python train.py --model="image classifier" --dataset="photos of plants and fungi (iNaturalist)" --train_examples=45211 --image_size=24 --crop_scale_min=0.7 --horizontal_flip=true --translate=0.06 --rotation_deg=10 --color_jitter=0.2 --targets=["order"] --num_classes=54 --arch="squeezenet" --norm="batchnorm" --activation="silu" --depths=[2, 4, 4] --kernel_size=3 --stem="deep" --widths=[160, 320, 640] --label_smoothing=0.1 --loss="binary_cross_entropy" --init="kaiming_normal" --optimizer="adamw" --lr=0.0033 --beta1=0.85 --beta2=0.95 --eps=1e-06 --grad_clip=5.0 --sam_rho=0.1 --steps=6500 --batch_size=384 --epochs=55.2 --lr_schedule="linear" --final_lr_fraction=0 --warmup_steps=320 --weight_decay=0.07
Rows from block 7, named by matrix and row number. Rows with one number belong to one channel. Each number is 50 + 12 x the weight over its row's rms, rounded and kept within 0 to 99. All counts start at 0. After the name is the row's rms in percent of the matrix's.
# sq0: squeeze pointwise conv (model.blocks.7.sq.0.weight, 160x640x1x1), inputs 472-530
# e30: expand 3x3 conv (model.blocks.7.e3.0.weight, 320x160x3x3, transposed), outputs 56-62, a 3x3 kernel for each
sq0.16 102:61 55 49 29 42 53 46 36 38 21 60 29 64 53 64 21 39 51 55 36 51 62 39 31 52 49 34 33 61 57 46 60 44 42 71 54 51 25 60 39 33 41 54 38 42 45 61 62 60 59 41 30 43 36 17 90 50 69 44
e30.16 101:49 39 48 55 50 43 54 47 46 38 36 38 55 47 46 57 61 53 67 38 41 52 32 46 51 33 52 63 70 58 58 45 46 55 43 39 41 51 52 47 46 47 56 48 52 52 48 47 41 40 49 38 34 51 50 26 24 73 26 24 59 47 37
sq0.17 104:47 42 53 36 37 75 56 43 41 52 42 38 55 67 34 28 60 52 35 54 68 58 10 52 44 50 40 44 56 52 77 53 74 60 76 56 62 49 51 49 48 55 51 47 49 57 53 62 44 51 60 64 48 48 43 61 43 64 64
e30.17 098:73 68 58 61 59 56 60 54 54 47 44 43 30 37 31 39 37 35 56 24 31 56 33 29 55 56 35 56 47 40 50 51 43 57 53 45 42 49 59 40 38 49 38 46 60 66 48 54 38 37 48 27 27 46 33 27 18 45 46 18 73 48 26
sq0.18 105:22 41 45 42 33 52 29 57 58 47 44 66 36 56 36 52 55 55 60 78 63 50 41 58 52 27 47 38 59 54 40 15 50 41 55 66 47 34 49 45 46 40 51 42 29 46 49 34 52 27 53 72 47 48 32 45 39 56 52
e30.18 093:54 55 56 40 28 27 41 25 39 60 51 50 53 50 60 49 64 73 54 65 43 51 56 30 65 59 36 59 34 60 61 35 54 47 38 42 49 60 64 60 61 59 44 52 46 62 71 40 44 44 35 39 34 15 34 31 28 41 35 33 54 49 42
sq0.19 098:64 58 53 29 27 40 55 61 58 29 53 38 52 42 34 41 66 37 50 37 61 44 63 52 52 56 54 06 60 36 57 42 48 37 56 53 55 36 49 52 35 48 50 34 84 39 53 30 41 54 52 63 56 40 79 40 48 54 29
e30.19 103:36 46 35 40 59 53 40 37 49 43 45 38 40 42 36 41 48 47 64 48 53 65 49 46 57 47 44 62 56 49 57 64 42 53 43 42 55 52 56 48 47 47 46 43 43 60 57 58 67 60 61 67 57 58 56 44 48 46 51 50 45 55 54
sq0.20 102:57 51 40 45 33 62 57 53 55 43 58 69 47 65 61 44 56 51 45 65 45 43 66 26 43 51 38 16 70 59 46 44 50 54 73 64 65 26 42 39 33 39 49 40 43 36 72 41 40 49 39 74 55 33 30 54 32 45 44
e30.20 081:53 39 43 63 39 41 60 42 48 41 34 32 46 45 53 51 54 50 68 65 61 44 30 41 33 20 45 56 76 70 46 52 56 50 44 52 54 54 60 50 49 59 51 48 56 72 69 63 56 44 46 38 28 27 37 27 42 47 38 55 74 59 74
sq0.21 100:32 54 35 49 20 49 25 44 76 64 44 52 59 53 56 44 86 58 58 60 70 60 53 54 47 78 62 61 59 40 62 57 63 42 58 63 62 66 38 52 54 64 45 58 29 77 37 41 59 58 52 61 44 69 71 02 50 30 49
e30.21 112:62 53 61 56 41 57 52 49 63 70 74 79 60 59 65 52 49 59 41 58 49 51 52 64 52 58 63 46 41 63 41 32 44 34 23 46 50 52 62 35 43 50 54 53 60 58 74 66 45 46 53 44 49 47 44 51 57 47 61 53 27 33 47
sq0.22 103:71 25 44 48 65 35 27 44 45 33 52 47 43 14 53 60 83 37 49 54 61 73 20 26 30 43 51 63 51 62 50 48 43 58 56 65 55 50 58 34 41 43 46 44 47 52 70 58 81 71 55 41 53 52 35 62 34 49 49
e30.22 100:43 53 50 44 59 56 32 47 30 67 63 61 80 68 72 78 68 74 28 42 40 42 55 37 46 61 40 63 64 66 59 51 54 61 56 50 45 33 23 48 38 33 48 39 36 38 43 46 52 56 49 62 63 55 57 56 52 58 43 47 59 58 58
sq0.23 099:37 55 59 58 42 48 75 49 59 49 14 36 82 51 31 49 58 49 30 51 41 45 56 37 64 58 63 43 51 48 60 49 45 52 36 42 42 57 06 47 62 63 56 58 44 44 48 52 38 60 38 44 54 46 61 66 55 62 39
e30.23 089:44 36 27 58 57 50 43 40 40 57 53 52 47 39 48 40 41 42 43 28 22 55 51 30 55 43 32 38 25 38 48 41 57 55 57 60 48 39 45 45 45 49 46 50 50 54 45 36 58 63 48 48 43 35 41 37 38 44 40 42 46 54 47
sq0.24 100:67 57 67 18 51 53 48 67 39 42 63 42 64 18 55 46 45 86 43 34 53 51 26 72 56 40 56 48 54 71 66 58 63 30 72 47 48 77 54 51 49 65 53 56 31 53 57 72 59 57 61 59 18 38 46 92 52 70 74
e30.24 107:30 48 42 48 69 57 45 59 40 52 55 44 56 49 42 57 45 44 49 41 34 65 64 49 67 70 55 54 60 39 50 40 37 43 41 35 37 39 40 37 43 48 30 33 40 42 39 41 35 40 38 28 38 51 49 66 38 63 67 40 54 56 34
sq0.25 094:75 37 55 58 47 33 61 41 27 66 48 46 52 59 31 79 64 53 36 35 48 64 22 44 71 23 56 58 39 44 42 47 50 60 51 38 59 65 53 45 29 34 43 52 20 44 60 46 73 62 31 44 42 66 40 99 23 36 61
e30.25 101:45 44 39 47 66 49 36 47 23 40 48 42 62 52 56 55 59 59 50 52 39 59 72 37 61 51 24 34 37 40 47 50 45 41 60 30 38 42 33 44 53 45 26 41 27 55 50 39 74 66 47 70 62 55 24 44 32 62 48 55 46 59 45
sq0.26 105:40 43 64 52 51 38 49 64 70 51 31 57 38 58 47 60 56 38 51 48 55 45 40 50 33 35 57 43 47 58 71 34 70 57 35 53 53 62 48 61 68 37 23 55 25 54 51 48 50 43 62 72 55 47 47 57 46 59 43
e30.26 100:47 62 56 38 50 37 25 27 27 52 44 53 38 43 50 55 56 75 39 31 36 62 57 39 65 47 25 56 44 63 59 45 51 55 54 59 43 58 66 46 56 55 38 48 52 64 54 53 64 42 38 53 34 39 42 37 38 52 57 49 49 56 46
sq0.27 096:55 41 42 49 48 40 39 64 39 66 32 62 54 51 38 51 57 47 40 55 62 57 18 67 70 47 51 53 25 43 63 46 35 37 28 54 43 71 51 45 36 32 35 58 05 49 68 39 83 55 51 42 62 39 12 99 27 33 46
e30.27 109:41 33 38 41 39 40 25 29 21 40 48 35 52 46 46 44 41 46 57 69 62 56 59 37 66 60 42 65 41 59 64 41 61 81 56 65 45 34 37 54 51 47 50 49 43 63 59 46 62 50 32 67 53 46 41 41 39 59 47 62 58 63 64
sq0.28 099:26 34 26 60 30 44 43 51 43 77 37 44 36 73 50 37 45 47 68 29 39 69 35 41 64 68 68 52 47 44 53 44 55 52 80 59 91 54 54 53 48 44 61 30 38 50 36 35 57 42 33 58 69 83 45 39 49 34 31
e30.28 121:63 45 45 72 55 55 74 64 65 30 32 41 33 46 42 36 45 40 70 40 37 68 31 46 62 34 40 37 45 68 43 42 55 51 37 44 64 67 65 49 56 64 52 51 65 59 38 42 68 49 44 54 42 38 41 50 60 36 40 46 45 28 32
sq0.29 099:32 50 27 63 22 43 34 66 36 54 32 67 44 77 52 77 62 69 50 64 70 52 36 40 48 56 45 40 47 32 50 63 89 45 48 61 72 69 50 46 54 59 53 70 26 53 52 28 53 63 69 60 68 54 44 41 20 00 49
e30.29 109:69 49 40 72 54 35 65 46 34 41 49 50 56 61 62 50 65 61 62 37 46 72 35 46 70 39 46 24 30 57 39 32 55 46 35 48 42 49 52 39 51 49 44 59 54 81 48 49 75 32 33 73 31 27 29 28 40 36 39 65 43 43 61
sq0.30 098:73 51 68 33 52 55 62 72 37 31 65 38 57 21 52 41 38 67 53 38 60 39 54 63 55 39 40 34 71 49 62 46 57 63 50 59 53 35 58 45 17 36 58 13 38 64 79 58 41 54 54 29 71 47 24 84 58 38 54
e30.30 104:28 38 34 40 59 53 49 53 45 35 36 30 54 50 38 52 55 50 59 37 52 46 33 54 37 36 59 50 60 29 53 54 36 34 36 32 18 26 31 23 36 57 06 14 27 59 51 54 59 58 63 49 44 64 39 29 07 70 49 23 59 56 32
sq0.31 100:63 52 26 54 60 24 48 42 59 47 44 50 46 52 61 40 37 29 72 43 36 65 40 42 27 65 60 42 46 35 47 75 57 60 65 35 43 62 40 56 31 36 52 43 52 41 39 44 42 62 42 38 40 64 54 54 56 36 50
e30.31 099:48 39 43 50 45 50 76 76 71 29 22 17 25 29 23 26 21 30 54 48 61 39 32 58 42 43 56 56 51 53 41 40 46 38 37 47 69 54 64 63 46 54 73 53 64 31 47 48 53 53 65 50 53 54 65 65 73 42 32 58 43 23 50
sq0.32 098:69 37 40 32 65 37 49 50 37 53 57 52 40 31 50 50 72 47 43 49 44 50 30 53 50 47 50 56 39 56 30 33 45 34 29 38 34 61 40 32 43 40 40 31 45 48 44 50 64 46 53 28 43 43 41 87 52 43 41
e30.32 094:42 48 55 29 42 44 25 27 24 55 59 48 75 61 66 60 58 59 44 59 48 50 69 47 55 58 50 55 39 41 64 43 54 65 69 59 42 47 49 53 62 55 42 54 45 49 59 50 45 55 53 55 48 48 53 54 43 69 38 50 56 56 52
sq0.33 100:42 46 49 45 57 66 61 47 76 75 64 53 33 70 60 44 46 52 39 42 42 22 55 35 55 40 53 39 63 47 71 42 62 89 51 43 34 60 59 46 50 41 61 41 57 37 56 36 40 44 24 59 43 54 50 46 68 56 42
e30.33 095:41 56 53 32 71 50 41 56 75 54 59 63 43 68 55 36 62 37 45 27 42 36 31 45 57 33 76 26 34 30 44 69 36 30 42 29 58 60 60 58 63 52 41 41 51 53 31 60 40 32 51 44 36 72 22 20 23 41 64 31 43 42 26
sq0.34 101:76 54 39 52 59 18 47 30 44 41 40 30 55 31 41 60 60 34 59 28 37 64 38 47 51 46 45 53 52 35 49 61 54 53 41 31 40 56 47 34 44 42 51 27 34 42 64 35 50 61 54 50 70 40 30 59 55 27 44
e30.34 100:43 46 37 56 71 59 38 60 38 51 47 39 64 49 50 71 65 61 33 45 53 46 69 51 48 64 37 50 55 48 60 52 50 46 57 37 27 34 27 36 32 36 37 45 36 40 32 47 60 61 59 57 56 48 52 61 45 58 38 47 46 49 43
sq0.35 101:61 45 55 27 46 63 52 30 52 25 59 23 50 50 48 23 57 35 37 31 65 47 66 31 72 59 38 28 63 43 57 57 61 48 60 61 73 39 64 52 22 39 49 29 52 55 47 54 60 51 27 38 39 27 27 86 68 41 23
e30.35 113:40 39 57 36 48 56 36 45 56 38 39 32 60 56 43 50 60 44 64 36 37 58 36 51 59 38 63 62 58 47 54 49 43 58 51 21 44 56 63 43 49 57 43 47 52 55 42 66 46 33 71 44 35 77 39 23 14 67 43 31 68 54 35
sq0.36 100:68 50 83 27 68 33 45 55 39 44 80 50 82 13 53 36 62 66 43 25 49 48 48 62 52 39 45 60 65 80 36 49 55 19 75 45 73 62 66 45 46 64 58 60 46 47 47 90 47 60 66 49 23 44 41 85 48 72 78
e30.36 118:33 49 34 55 67 45 50 51 31 45 53 54 55 58 50 63 54 53 38 38 37 50 58 47 55 63 43 39 58 37 38 48 36 35 39 39 51 46 43 43 45 46 30 30 33 51 46 51 54 49 50 50 53 48 37 53 33 64 64 45 65 63 55
sq0.37 102:39 42 60 37 48 59 48 28 61 40 48 49 58 55 63 41 67 62 45 39 56 60 42 36 48 49 34 54 49 56 80 39 54 53 59 55 44 16 48 43 45 31 67 27 37 40 71 62 55 63 49 56 74 38 45 67 41 48 43
e30.37 105:47 42 43 38 51 54 48 54 69 38 44 30 43 45 43 40 47 53 62 40 54 35 20 41 44 22 53 56 66 63 61 70 65 44 54 36 33 53 54 29 55 56 29 39 48 67 58 51 44 30 46 27 28 48 51 39 26 63 53 37 57 52 45
sq0.38 105:57 57 47 53 83 45 47 37 72 44 37 54 35 28 59 44 47 35 53 48 47 42 63 52 31 34 29 48 53 45 52 61 63 58 33 35 01 55 30 44 52 48 60 22 53 43 46 44 36 58 64 50 62 37 30 66 70 39 41
e30.38 082:58 49 51 51 44 48 59 65 66 43 50 48 56 55 54 58 54 56 25 36 72 18 38 58 59 59 77 67 66 52 69 56 52 50 45 37 65 55 35 60 50 32 60 51 43 35 38 53 25 27 45 35 26 35 64 51 56 61 46 46 44 27 35
sq0.39 102:21 58 59 58 51 41 47 67 40 46 32 55 65 45 33 60 64 57 29 29 67 29 31 63 59 47 78 47 53 52 67 57 62 49 27 62 55 48 46 48 57 60 47 45 35 42 49 59 26 49 56 57 79 42 34 58 51 51 55
e30.39 091:64 67 53 68 62 64 48 52 67 54 61 68 36 41 47 43 45 43 40 40 40 50 59 37 63 64 39 57 40 55 53 43 61 60 66 69 44 45 46 50 57 54 53 64 60 57 59 50 60 54 46 44 43 43 48 45 55 42 47 50 49 48 50
sq0.40 096:34 56 67 62 54 52 44 53 30 47 27 67 70 55 31 69 36 41 27 45 39 42 32 60 76 71 79 38 32 42 58 29 41 41 65 34 58 46 48 71 44 31 55 65 25 56 59 45 56 35 47 49 79 58 65 44 36 69 49
e30.40 097:51 55 50 56 64 55 39 45 41 37 44 31 44 38 30 40 42 41 37 43 42 68 71 41 62 57 30 61 36 60 66 56 60 59 71 51 43 53 48 51 54 52 42 52 42 37 32 23 59 55 40 53 46 33 30 44 33 52 62 57 57 66 50
sq0.41 102:48 23 68 33 51 43 62 28 54 60 29 55 31 40 51 50 45 42 61 49 29 49 61 58 55 67 73 28 43 48 63 41 57 52 52 33 55 65 39 43 56 36 35 74 41 40 41 48 44 33 35 44 42 67 74 46 47 77 40
e30.41 118:42 51 56 43 51 58 60 66 73 48 41 49 23 25 20 31 21 25 35 32 47 46 50 58 46 53 62 29 43 35 34 58 24 19 25 04 58 53 47 49 50 47 55 50 53 42 44 56 50 51 62 51 66 71 36 33 48 39 67 40 22 29 20
sq0.42 097:52 62 57 45 49 32 65 41 48 63 63 46 63 34 41 45 41 55 50 37 32 48 62 43 71 62 71 54 40 51 48 54 32 29 77 32 53 56 53 44 62 57 41 62 53 40 45 56 57 66 63 60 04 54 58 42 64 59 50
e30.42 101:40 31 39 58 63 65 51 60 54 55 60 55 55 54 47 43 45 35 36 42 47 58 65 58 58 67 60 54 48 40 49 47 36 39 40 28 43 38 28 36 45 43 28 36 39 29 33 38 48 58 53 54 69 66 54 66 52 54 63 49 29 37 23
sq0.43 103:41 62 40 55 32 75 44 28 71 60 44 55 60 62 56 51 41 63 49 62 43 49 65 56 74 38 63 35 61 14 60 45 55 51 59 61 51 44 57 58 39 54 70 67 39 58 51 25 35 51 37 67 69 65 59 44 38 28 44
e30.43 108:59 54 60 60 45 58 58 61 67 48 52 53 47 39 41 31 30 29 58 64 59 54 48 57 47 60 58 44 45 51 46 43 41 26 18 10 11 15 11 16 20 21 09 21 16 53 61 61 49 48 49 40 50 54 36 46 40 47 53 51 40 36 42
sq0.44 099:60 41 55 46 81 34 69 40 48 89 67 41 28 60 71 61 41 31 48 33 41 38 66 24 56 21 45 43 41 47 40 60 64 48 52 40 30 55 61 39 61 54 56 48 52 22 58 39 23 61 42 43 10 44 35 70 79 53 54
e30.44 098:46 40 40 47 62 56 57 73 72 45 48 45 56 63 54 32 49 27 25 22 55 33 46 50 62 62 75 61 63 55 51 56 41 21 37 13 71 68 55 67 69 53 54 52 51 37 32 39 50 41 52 57 61 68 46 46 42 54 57 48 36 41 37
sq0.45 102:48 55 41 59 46 49 36 48 56 53 45 44 41 64 60 51 49 42 40 54 70 48 67 54 45 49 50 47 50 51 57 54 75 64 57 59 60 64 35 59 62 60 49 22 48 44 45 55 46 67 40 63 49 46 15 54 46 20 53
e30.45 085:63 68 66 51 46 51 47 51 59 39 44 33 39 50 47 41 47 50 54 28 59 60 32 41 89 60 81 47 44 53 51 60 54 43 61 48 52 64 67 68 77 63 62 72 74 64 43 45 56 29 36 54 35 43 47 41 27 50 53 32 65 58 57
sq0.46 100:45 29 49 29 37 45 26 55 68 70 56 66 35 72 54 49 69 38 41 71 75 36 65 29 53 45 58 34 67 55 48 14 45 35 41 81 64 33 52 50 63 35 37 48 34 45 44 41 52 34 43 91 60 32 48 51 51 58 53
e30.46 104:44 51 49 46 42 44 31 30 45 71 55 67 55 50 68 59 72 76 44 52 28 63 63 35 74 71 43 46 46 57 45 39 35 37 27 32 55 65 68 52 56 58 43 49 43 62 56 35 50 41 21 59 49 34 33 30 38 40 43 36 51 54 42
sq0.47 095:49 59 35 47 29 32 42 66 48 36 43 36 65 46 38 48 54 43 39 34 55 48 46 44 47 47 51 54 49 28 67 50 49 50 45 45 68 48 40 52 58 51 32 33 43 43 81 46 47 54 36 55 70 40 24 70 26 30 41
e30.47 097:48 44 39 60 61 58 56 51 45 36 40 31 47 51 41 71 69 62 55 52 49 58 53 31 63 58 32 49 35 47 47 39 51 62 58 44 34 25 32 44 34 31 45 44 44 45 37 28 58 42 28 64 48 45 41 40 38 37 46 48 46 55 46
sq0.48 100:58 43 33 54 61 37 35 60 40 44 48 52 39 38 21 60 52 54 53 47 52 70 21 65 45 39 64 57 55 58 32 27 38 41 53 46 31 58 58 20 35 50 44 34 57 66 59 56 67 41 49 29 41 53 57 68 43 47 56
e30.48 089:61 53 54 40 50 52 30 35 30 56 66 62 80 72 74 63 63 64 43 47 45 43 48 39 43 43 36 50 38 51 60 45 55 67 70 64 49 47 45 64 65 61 57 53 55 48 50 42 42 40 39 44 47 40 45 54 53 69 51 56 59 64 57
sq0.49 099:52 55 28 28 73 43 36 39 48 43 38 54 43 50 52 51 58 42 58 49 57 44 60 32 36 60 41 37 55 34 43 52 50 50 42 57 32 31 39 47 25 42 56 46 73 54 28 37 46 48 68 26 52 34 54 42 78 62 38
e30.49 103:47 39 30 48 37 38 68 59 63 28 21 21 22 26 26 27 27 34 39 45 54 36 43 55 31 42 50 67 61 46 58 48 49 64 59 73 64 55 60 51 43 41 75 62 62 29 60 50 41 52 46 42 54 40 61 55 64 41 32 54 45 34 59
sq0.50 102:48 43 62 24 45 49 24 31 40 79 56 44 56 28 46 30 25 72 69 37 31 61 32 57 65 51 48 74 16 57 54 53 37 31 42 35 45 56 60 36 60 53 61 36 34 43 53 63 47 60 51 36 54 46 50 47 54 69 58
e30.50 114:56 47 51 45 44 45 62 62 64 58 60 47 38 50 45 36 35 33 56 59 65 55 66 62 47 64 63 54 58 40 41 50 38 25 34 21 48 42 51 44 46 48 61 56 56 40 44 49 36 42 44 34 46 59 60 58 43 48 59 39 34 38 32
sq0.51 098:52 51 51 58 39 19 67 54 71 51 33 40 53 67 52 45 24 30 76 36 12 70 62 42 65 40 54 63 44 49 59 66 55 64 57 50 41 46 39 58 66 52 22 39 51 30 16 71 45 46 46 73 27 64 42 57 30 32 56
e30.51 102:36 43 59 45 51 60 45 60 50 51 49 45 45 43 35 52 48 42 33 34 40 58 63 63 47 45 43 38 41 22 34 34 31 38 34 30 50 38 35 42 45 43 35 33 29 38 32 45 47 52 49 50 42 38 48 51 55 28 32 40 46 32 40
sq0.52 105:62 44 27 45 43 41 47 31 55 61 33 57 28 40 49 31 36 42 50 50 26 34 66 43 51 60 56 64 31 39 40 45 37 56 50 31 38 41 36 56 37 35 52 46 46 59 44 38 50 37 54 43 58 30 16 58 73 31 23
e30.52 107:57 39 47 57 44 43 62 60 67 56 48 41 63 47 45 61 53 43 62 68 77 42 47 70 48 50 74 49 57 39 56 52 44 44 51 50 53 61 57 54 53 52 64 62 61 45 51 63 53 51 71 50 42 60 46 39 34 53 25 50 36 34 51
sq0.53 102:70 54 66 47 52 27 58 41 50 63 56 47 50 29 39 42 59 37 48 57 41 38 49 59 43 61 69 38 56 52 52 40 41 67 63 31 47 66 57 59 39 34 37 58 43 45 45 54 46 52 39 31 40 41 50 62 46 38 60
e30.53 097:39 49 35 45 66 39 47 55 38 53 55 55 57 52 46 48 47 50 36 52 27 50 62 40 56 56 41 42 45 34 44 53 51 24 52 36 41 41 51 52 59 61 25 40 32 68 62 48 67 67 50 66 61 58 32 42 28 60 53 47 54 53 54
sq0.54 098:59 57 52 47 51 35 73 43 66 51 27 38 70 52 24 41 72 37 24 38 54 17 45 33 58 67 77 36 54 48 61 53 65 39 54 50 60 39 15 54 49 40 53 58 57 34 51 37 43 42 52 56 39 49 56 39 43 64 35
e30.54 095:44 39 37 55 53 54 34 35 50 61 61 61 48 38 41 37 40 34 27 33 46 51 57 49 52 47 44 43 34 41 51 49 45 54 52 48 41 37 53 42 41 45 35 46 40 42 43 45 41 60 40 51 57 48 37 29 46 51 43 46 51 44 44
sq0.55 098:51 39 52 62 51 18 65 80 43 70 33 69 42 71 38 60 40 43 34 48 50 43 27 53 51 48 59 41 41 44 60 32 71 63 72 60 54 58 46 48 57 25 27 85 42 40 52 31 57 36 46 45 35 47 54 67 36 27 52
e30.55 098:49 50 50 65 53 47 54 41 41 53 47 48 48 43 41 37 50 44 53 42 45 60 36 45 60 38 39 14 21 36 43 46 53 40 29 34 46 49 40 61 68 48 35 42 29 77 60 58 71 44 39 66 51 47 11 25 36 41 49 56 37 41 47
sq0.56 102:65 37 62 57 52 19 59 35 73 62 62 52 39 35 53 40 42 41 79 41 20 70 75 57 57 55 62 58 39 63 33 60 30 50 66 34 45 58 65 35 47 54 36 47 37 31 29 66 47 61 42 70 23 56 31 61 84 58 48
e30.56 118:30 30 33 48 63 57 66 81 66 50 53 52 53 52 45 41 40 33 36 46 57 40 50 59 49 63 61 39 51 43 38 49 32 14 27 14 41 39 37 36 38 45 33 32 34 31 23 40 53 53 60 61 69 65 59 67 64 39 54 50 20 36 25
sq0.57 097:63 69 48 47 51 43 42 55 45 13 48 36 82 22 33 40 54 45 62 50 43 72 25 58 32 55 47 54 48 42 66 68 55 49 39 40 30 47 30 31 49 66 59 41 40 68 60 46 56 73 19 35 63 44 32 78 38 31 39
e30.57 088:51 48 45 41 55 50 37 41 37 56 55 49 55 57 47 39 39 36 60 45 39 63 51 48 45 51 50 49 40 54 53 27 51 64 53 61 40 35 33 49 46 48 61 56 64 56 62 46 60 64 55 46 39 34 46 42 40 52 35 36 59 57 50
sq0.58 103:36 33 34 56 38 38 67 49 49 44 41 73 28 43 47 48 31 64 47 43 15 41 41 67 43 46 50 53 55 69 63 53 53 64 79 40 69 68 46 51 48 57 41 36 51 43 29 61 46 28 48 42 28 53 51 57 29 54 52
e30.58 103:58 52 55 60 54 48 82 70 71 41 39 42 40 52 41 45 52 46 71 51 57 61 39 51 60 30 49 20 49 59 29 59 48 13 29 35 64 65 62 54 58 64 48 46 60 73 55 64 65 47 47 42 22 40 29 36 57 25 62 46 29 42 40
sq0.59 099:34 54 43 45 28 43 59 68 47 20 35 73 43 55 29 53 43 53 45 54 39 30 26 58 52 26 30 43 49 76 67 28 61 52 65 51 61 62 45 51 63 60 38 47 50 53 53 67 40 44 61 68 17 45 45 46 28 43 57
e30.59 105:50 61 69 58 63 55 57 52 61 48 37 44 41 51 47 47 50 68 57 53 47 65 49 54 61 39 38 54 45 52 49 45 50 43 30 53 45 55 46 28 41 45 23 39 40 70 59 50 57 43 29 48 27 14 59 47 36 42 65 35 38 45 52
sq0.60 099:47 39 44 14 38 64 46 63 50 76 61 60 46 44 58 50 80 49 26 53 80 37 74 60 55 59 50 09 33 39 57 44 45 48 47 62 57 57 50 63 55 48 29 64 54 44 59 22 55 59 65 53 60 21 52 54 51 64 26
e30.60 105:47 50 44 40 48 41 23 26 26 50 48 49 55 57 53 67 63 57 52 55 46 56 54 45 72 75 66 71 67 53 66 50 52 57 48 49 61 49 61 51 44 54 54 56 56 64 73 56 50 56 45 64 71 65 47 59 43 48 49 48 70 68 60
sq0.61 094:67 33 49 62 60 38 32 54 42 43 63 46 37 30 52 67 67 54 58 44 55 66 19 41 62 38 48 66 45 67 59 50 53 53 54 43 37 70 61 32 39 48 40 43 47 48 56 64 57 63 60 28 26 52 27 82 30 38 71
e30.61 090:48 45 52 47 66 61 39 58 42 51 62 66 79 71 81 65 67 68 30 39 40 49 55 48 49 55 35 47 55 44 47 41 53 49 60 41 31 31 25 42 53 40 36 46 40 52 45 40 59 54 48 63 61 51 36 57 47 59 44 53 47 58 50
sq0.62 096:54 53 54 47 52 47 64 63 48 72 20 43 62 50 13 38 45 45 15 51 46 27 41 58 55 64 67 35 57 43 54 44 48 46 48 40 49 19 28 62 47 41 44 35 38 31 49 40 44 47 64 33 49 57 58 60 46 50 47
e30.62 099:44 39 47 44 49 54 35 33 48 60 52 56 42 27 36 32 33 39 41 44 41 64 65 55 51 49 40 35 15 29 47 42 50 48 52 55 27 30 49 44 49 52 37 40 41 51 58 48 55 62 56 53 49 44 56 40 44 62 41 52 60 57 58
sq0.63 097:64 45 57 20 43 83 27 41 48 54 39 75 52 55 46 29 48 39 24 78 42 44 21 39 59 57 40 31 38 60 68 43 67 45 55 64 64 37 44 57 55 31 68 44 59 61 65 60 53 44 47 51 92 48 43 52 36 69 61
e30.63 105:48 58 50 36 59 37 28 36 27 48 49 53 56 50 49 59 64 55 48 55 46 48 64 48 37 52 41 53 45 53 57 63 37 47 49 39 44 53 63 46 59 51 43 51 46 39 43 38 44 50 47 50 63 62 37 21 43 52 63 39 60 63 55
sq0.64 100:33 46 49 34 41 61 47 44 58 61 47 71 43 54 49 57 21 39 29 69 43 51 47 53 41 35 27 47 44 66 71 37 63 72 57 48 46 51 44 53 77 44 49 54 40 50 58 52 49 49 52 52 72 48 22 58 51 69 69
e30.64 090:68 75 68 50 45 42 48 44 49 42 29 40 26 25 36 36 36 38 51 34 39 38 34 33 57 48 48 53 48 45 59 64 56 51 67 66 41 60 57 50 60 59 52 66 70 70 54 55 33 25 36 44 30 50 38 25 27 37 50 32 55 54 47
sq0.65 102:47 72 37 47 38 50 37 27 82 48 23 35 65 55 38 49 30 41 63 23 32 55 68 66 65 54 67 37 30 58 50 63 59 34 59 45 46 38 40 56 62 55 42 58 35 36 42 50 25 65 45 47 33 63 58 48 49 45 48
e30.65 114:30 26 39 37 45 57 41 53 62 63 59 56 38 41 29 44 45 41 41 40 38 38 46 47 43 37 49 63 58 59 49 51 49 31 24 29 53 44 51 43 39 48 40 41 40 35 46 39 47 53 49 43 59 43 61 63 65 54 60 52 39 42 50
sq0.66 100:38 46 56 35 60 64 37 42 51 68 18 43 58 61 21 26 50 67 47 51 31 57 56 50 39 48 37 41 56 28 50 59 54 61 48 26 33 46 50 50 50 56 58 24 87 66 48 44 45 50 70 64 49 33 55 31 52 73 41
e30.66 104:55 64 55 36 57 45 41 41 55 57 72 72 46 58 56 43 54 38 49 53 64 41 45 50 30 34 52 38 45 39 40 51 30 54 41 52 51 44 51 43 39 44 35 30 39 43 47 44 47 41 35 33 30 30 29 22 37 44 60 49 58 55 52
sq0.67 102:50 61 56 21 49 70 42 34 36 52 33 48 49 53 57 32 48 19 41 38 47 39 30 25 45 58 67 53 37 47 70 49 47 45 64 39 17 29 43 81 38 53 42 52 34 88 55 41 44 61 41 54 73 36 46 50 68 85 58
e30.67 112:29 23 29 56 50 53 45 45 40 48 45 48 50 51 44 40 34 39 29 39 34 37 46 31 53 53 48 59 55 64 49 52 44 56 50 49 34 46 48 32 34 39 43 47 55 24 31 29 34 48 31 32 51 44 32 23 39 44 50 36 48 54 42
sq0.68 099:58 63 52 42 57 57 39 37 48 38 48 26 66 27 63 36 50 90 51 59 58 41 55 44 49 51 41 45 49 57 62 44 49 42 76 44 37 29 54 47 38 51 61 37 39 68 60 64 24 41 98 27 79 49 40 59 57 73 65
e30.68 102:53 48 43 52 46 53 64 64 63 32 31 22 40 34 27 51 59 41 48 47 47 44 33 45 33 37 43 67 64 40 65 51 50 47 50 69 30 30 38 23 26 32 32 34 38 51 47 48 43 38 43 29 25 31 56 49 45 71 42 39 71 58 48
sq0.69 100:72 58 29 52 59 67 52 44 29 32 60 51 56 39 60 57 43 54 54 43 57 47 41 34 47 38 68 36 51 45 52 47 45 49 76 61 52 37 55 48 28 44 60 33 57 46 68 45 41 52 64 42 55 46 30 72 44 84 28
e30.69 104:43 28 30 63 50 46 74 67 68 21 18 16 44 53 47 60 76 65 73 50 61 53 33 56 51 34 59 64 70 56 58 57 53 61 45 51 57 54 52 44 39 38 55 47 50 60 50 52 50 42 54 35 33 38 60 31 43 56 41 52 60 50 63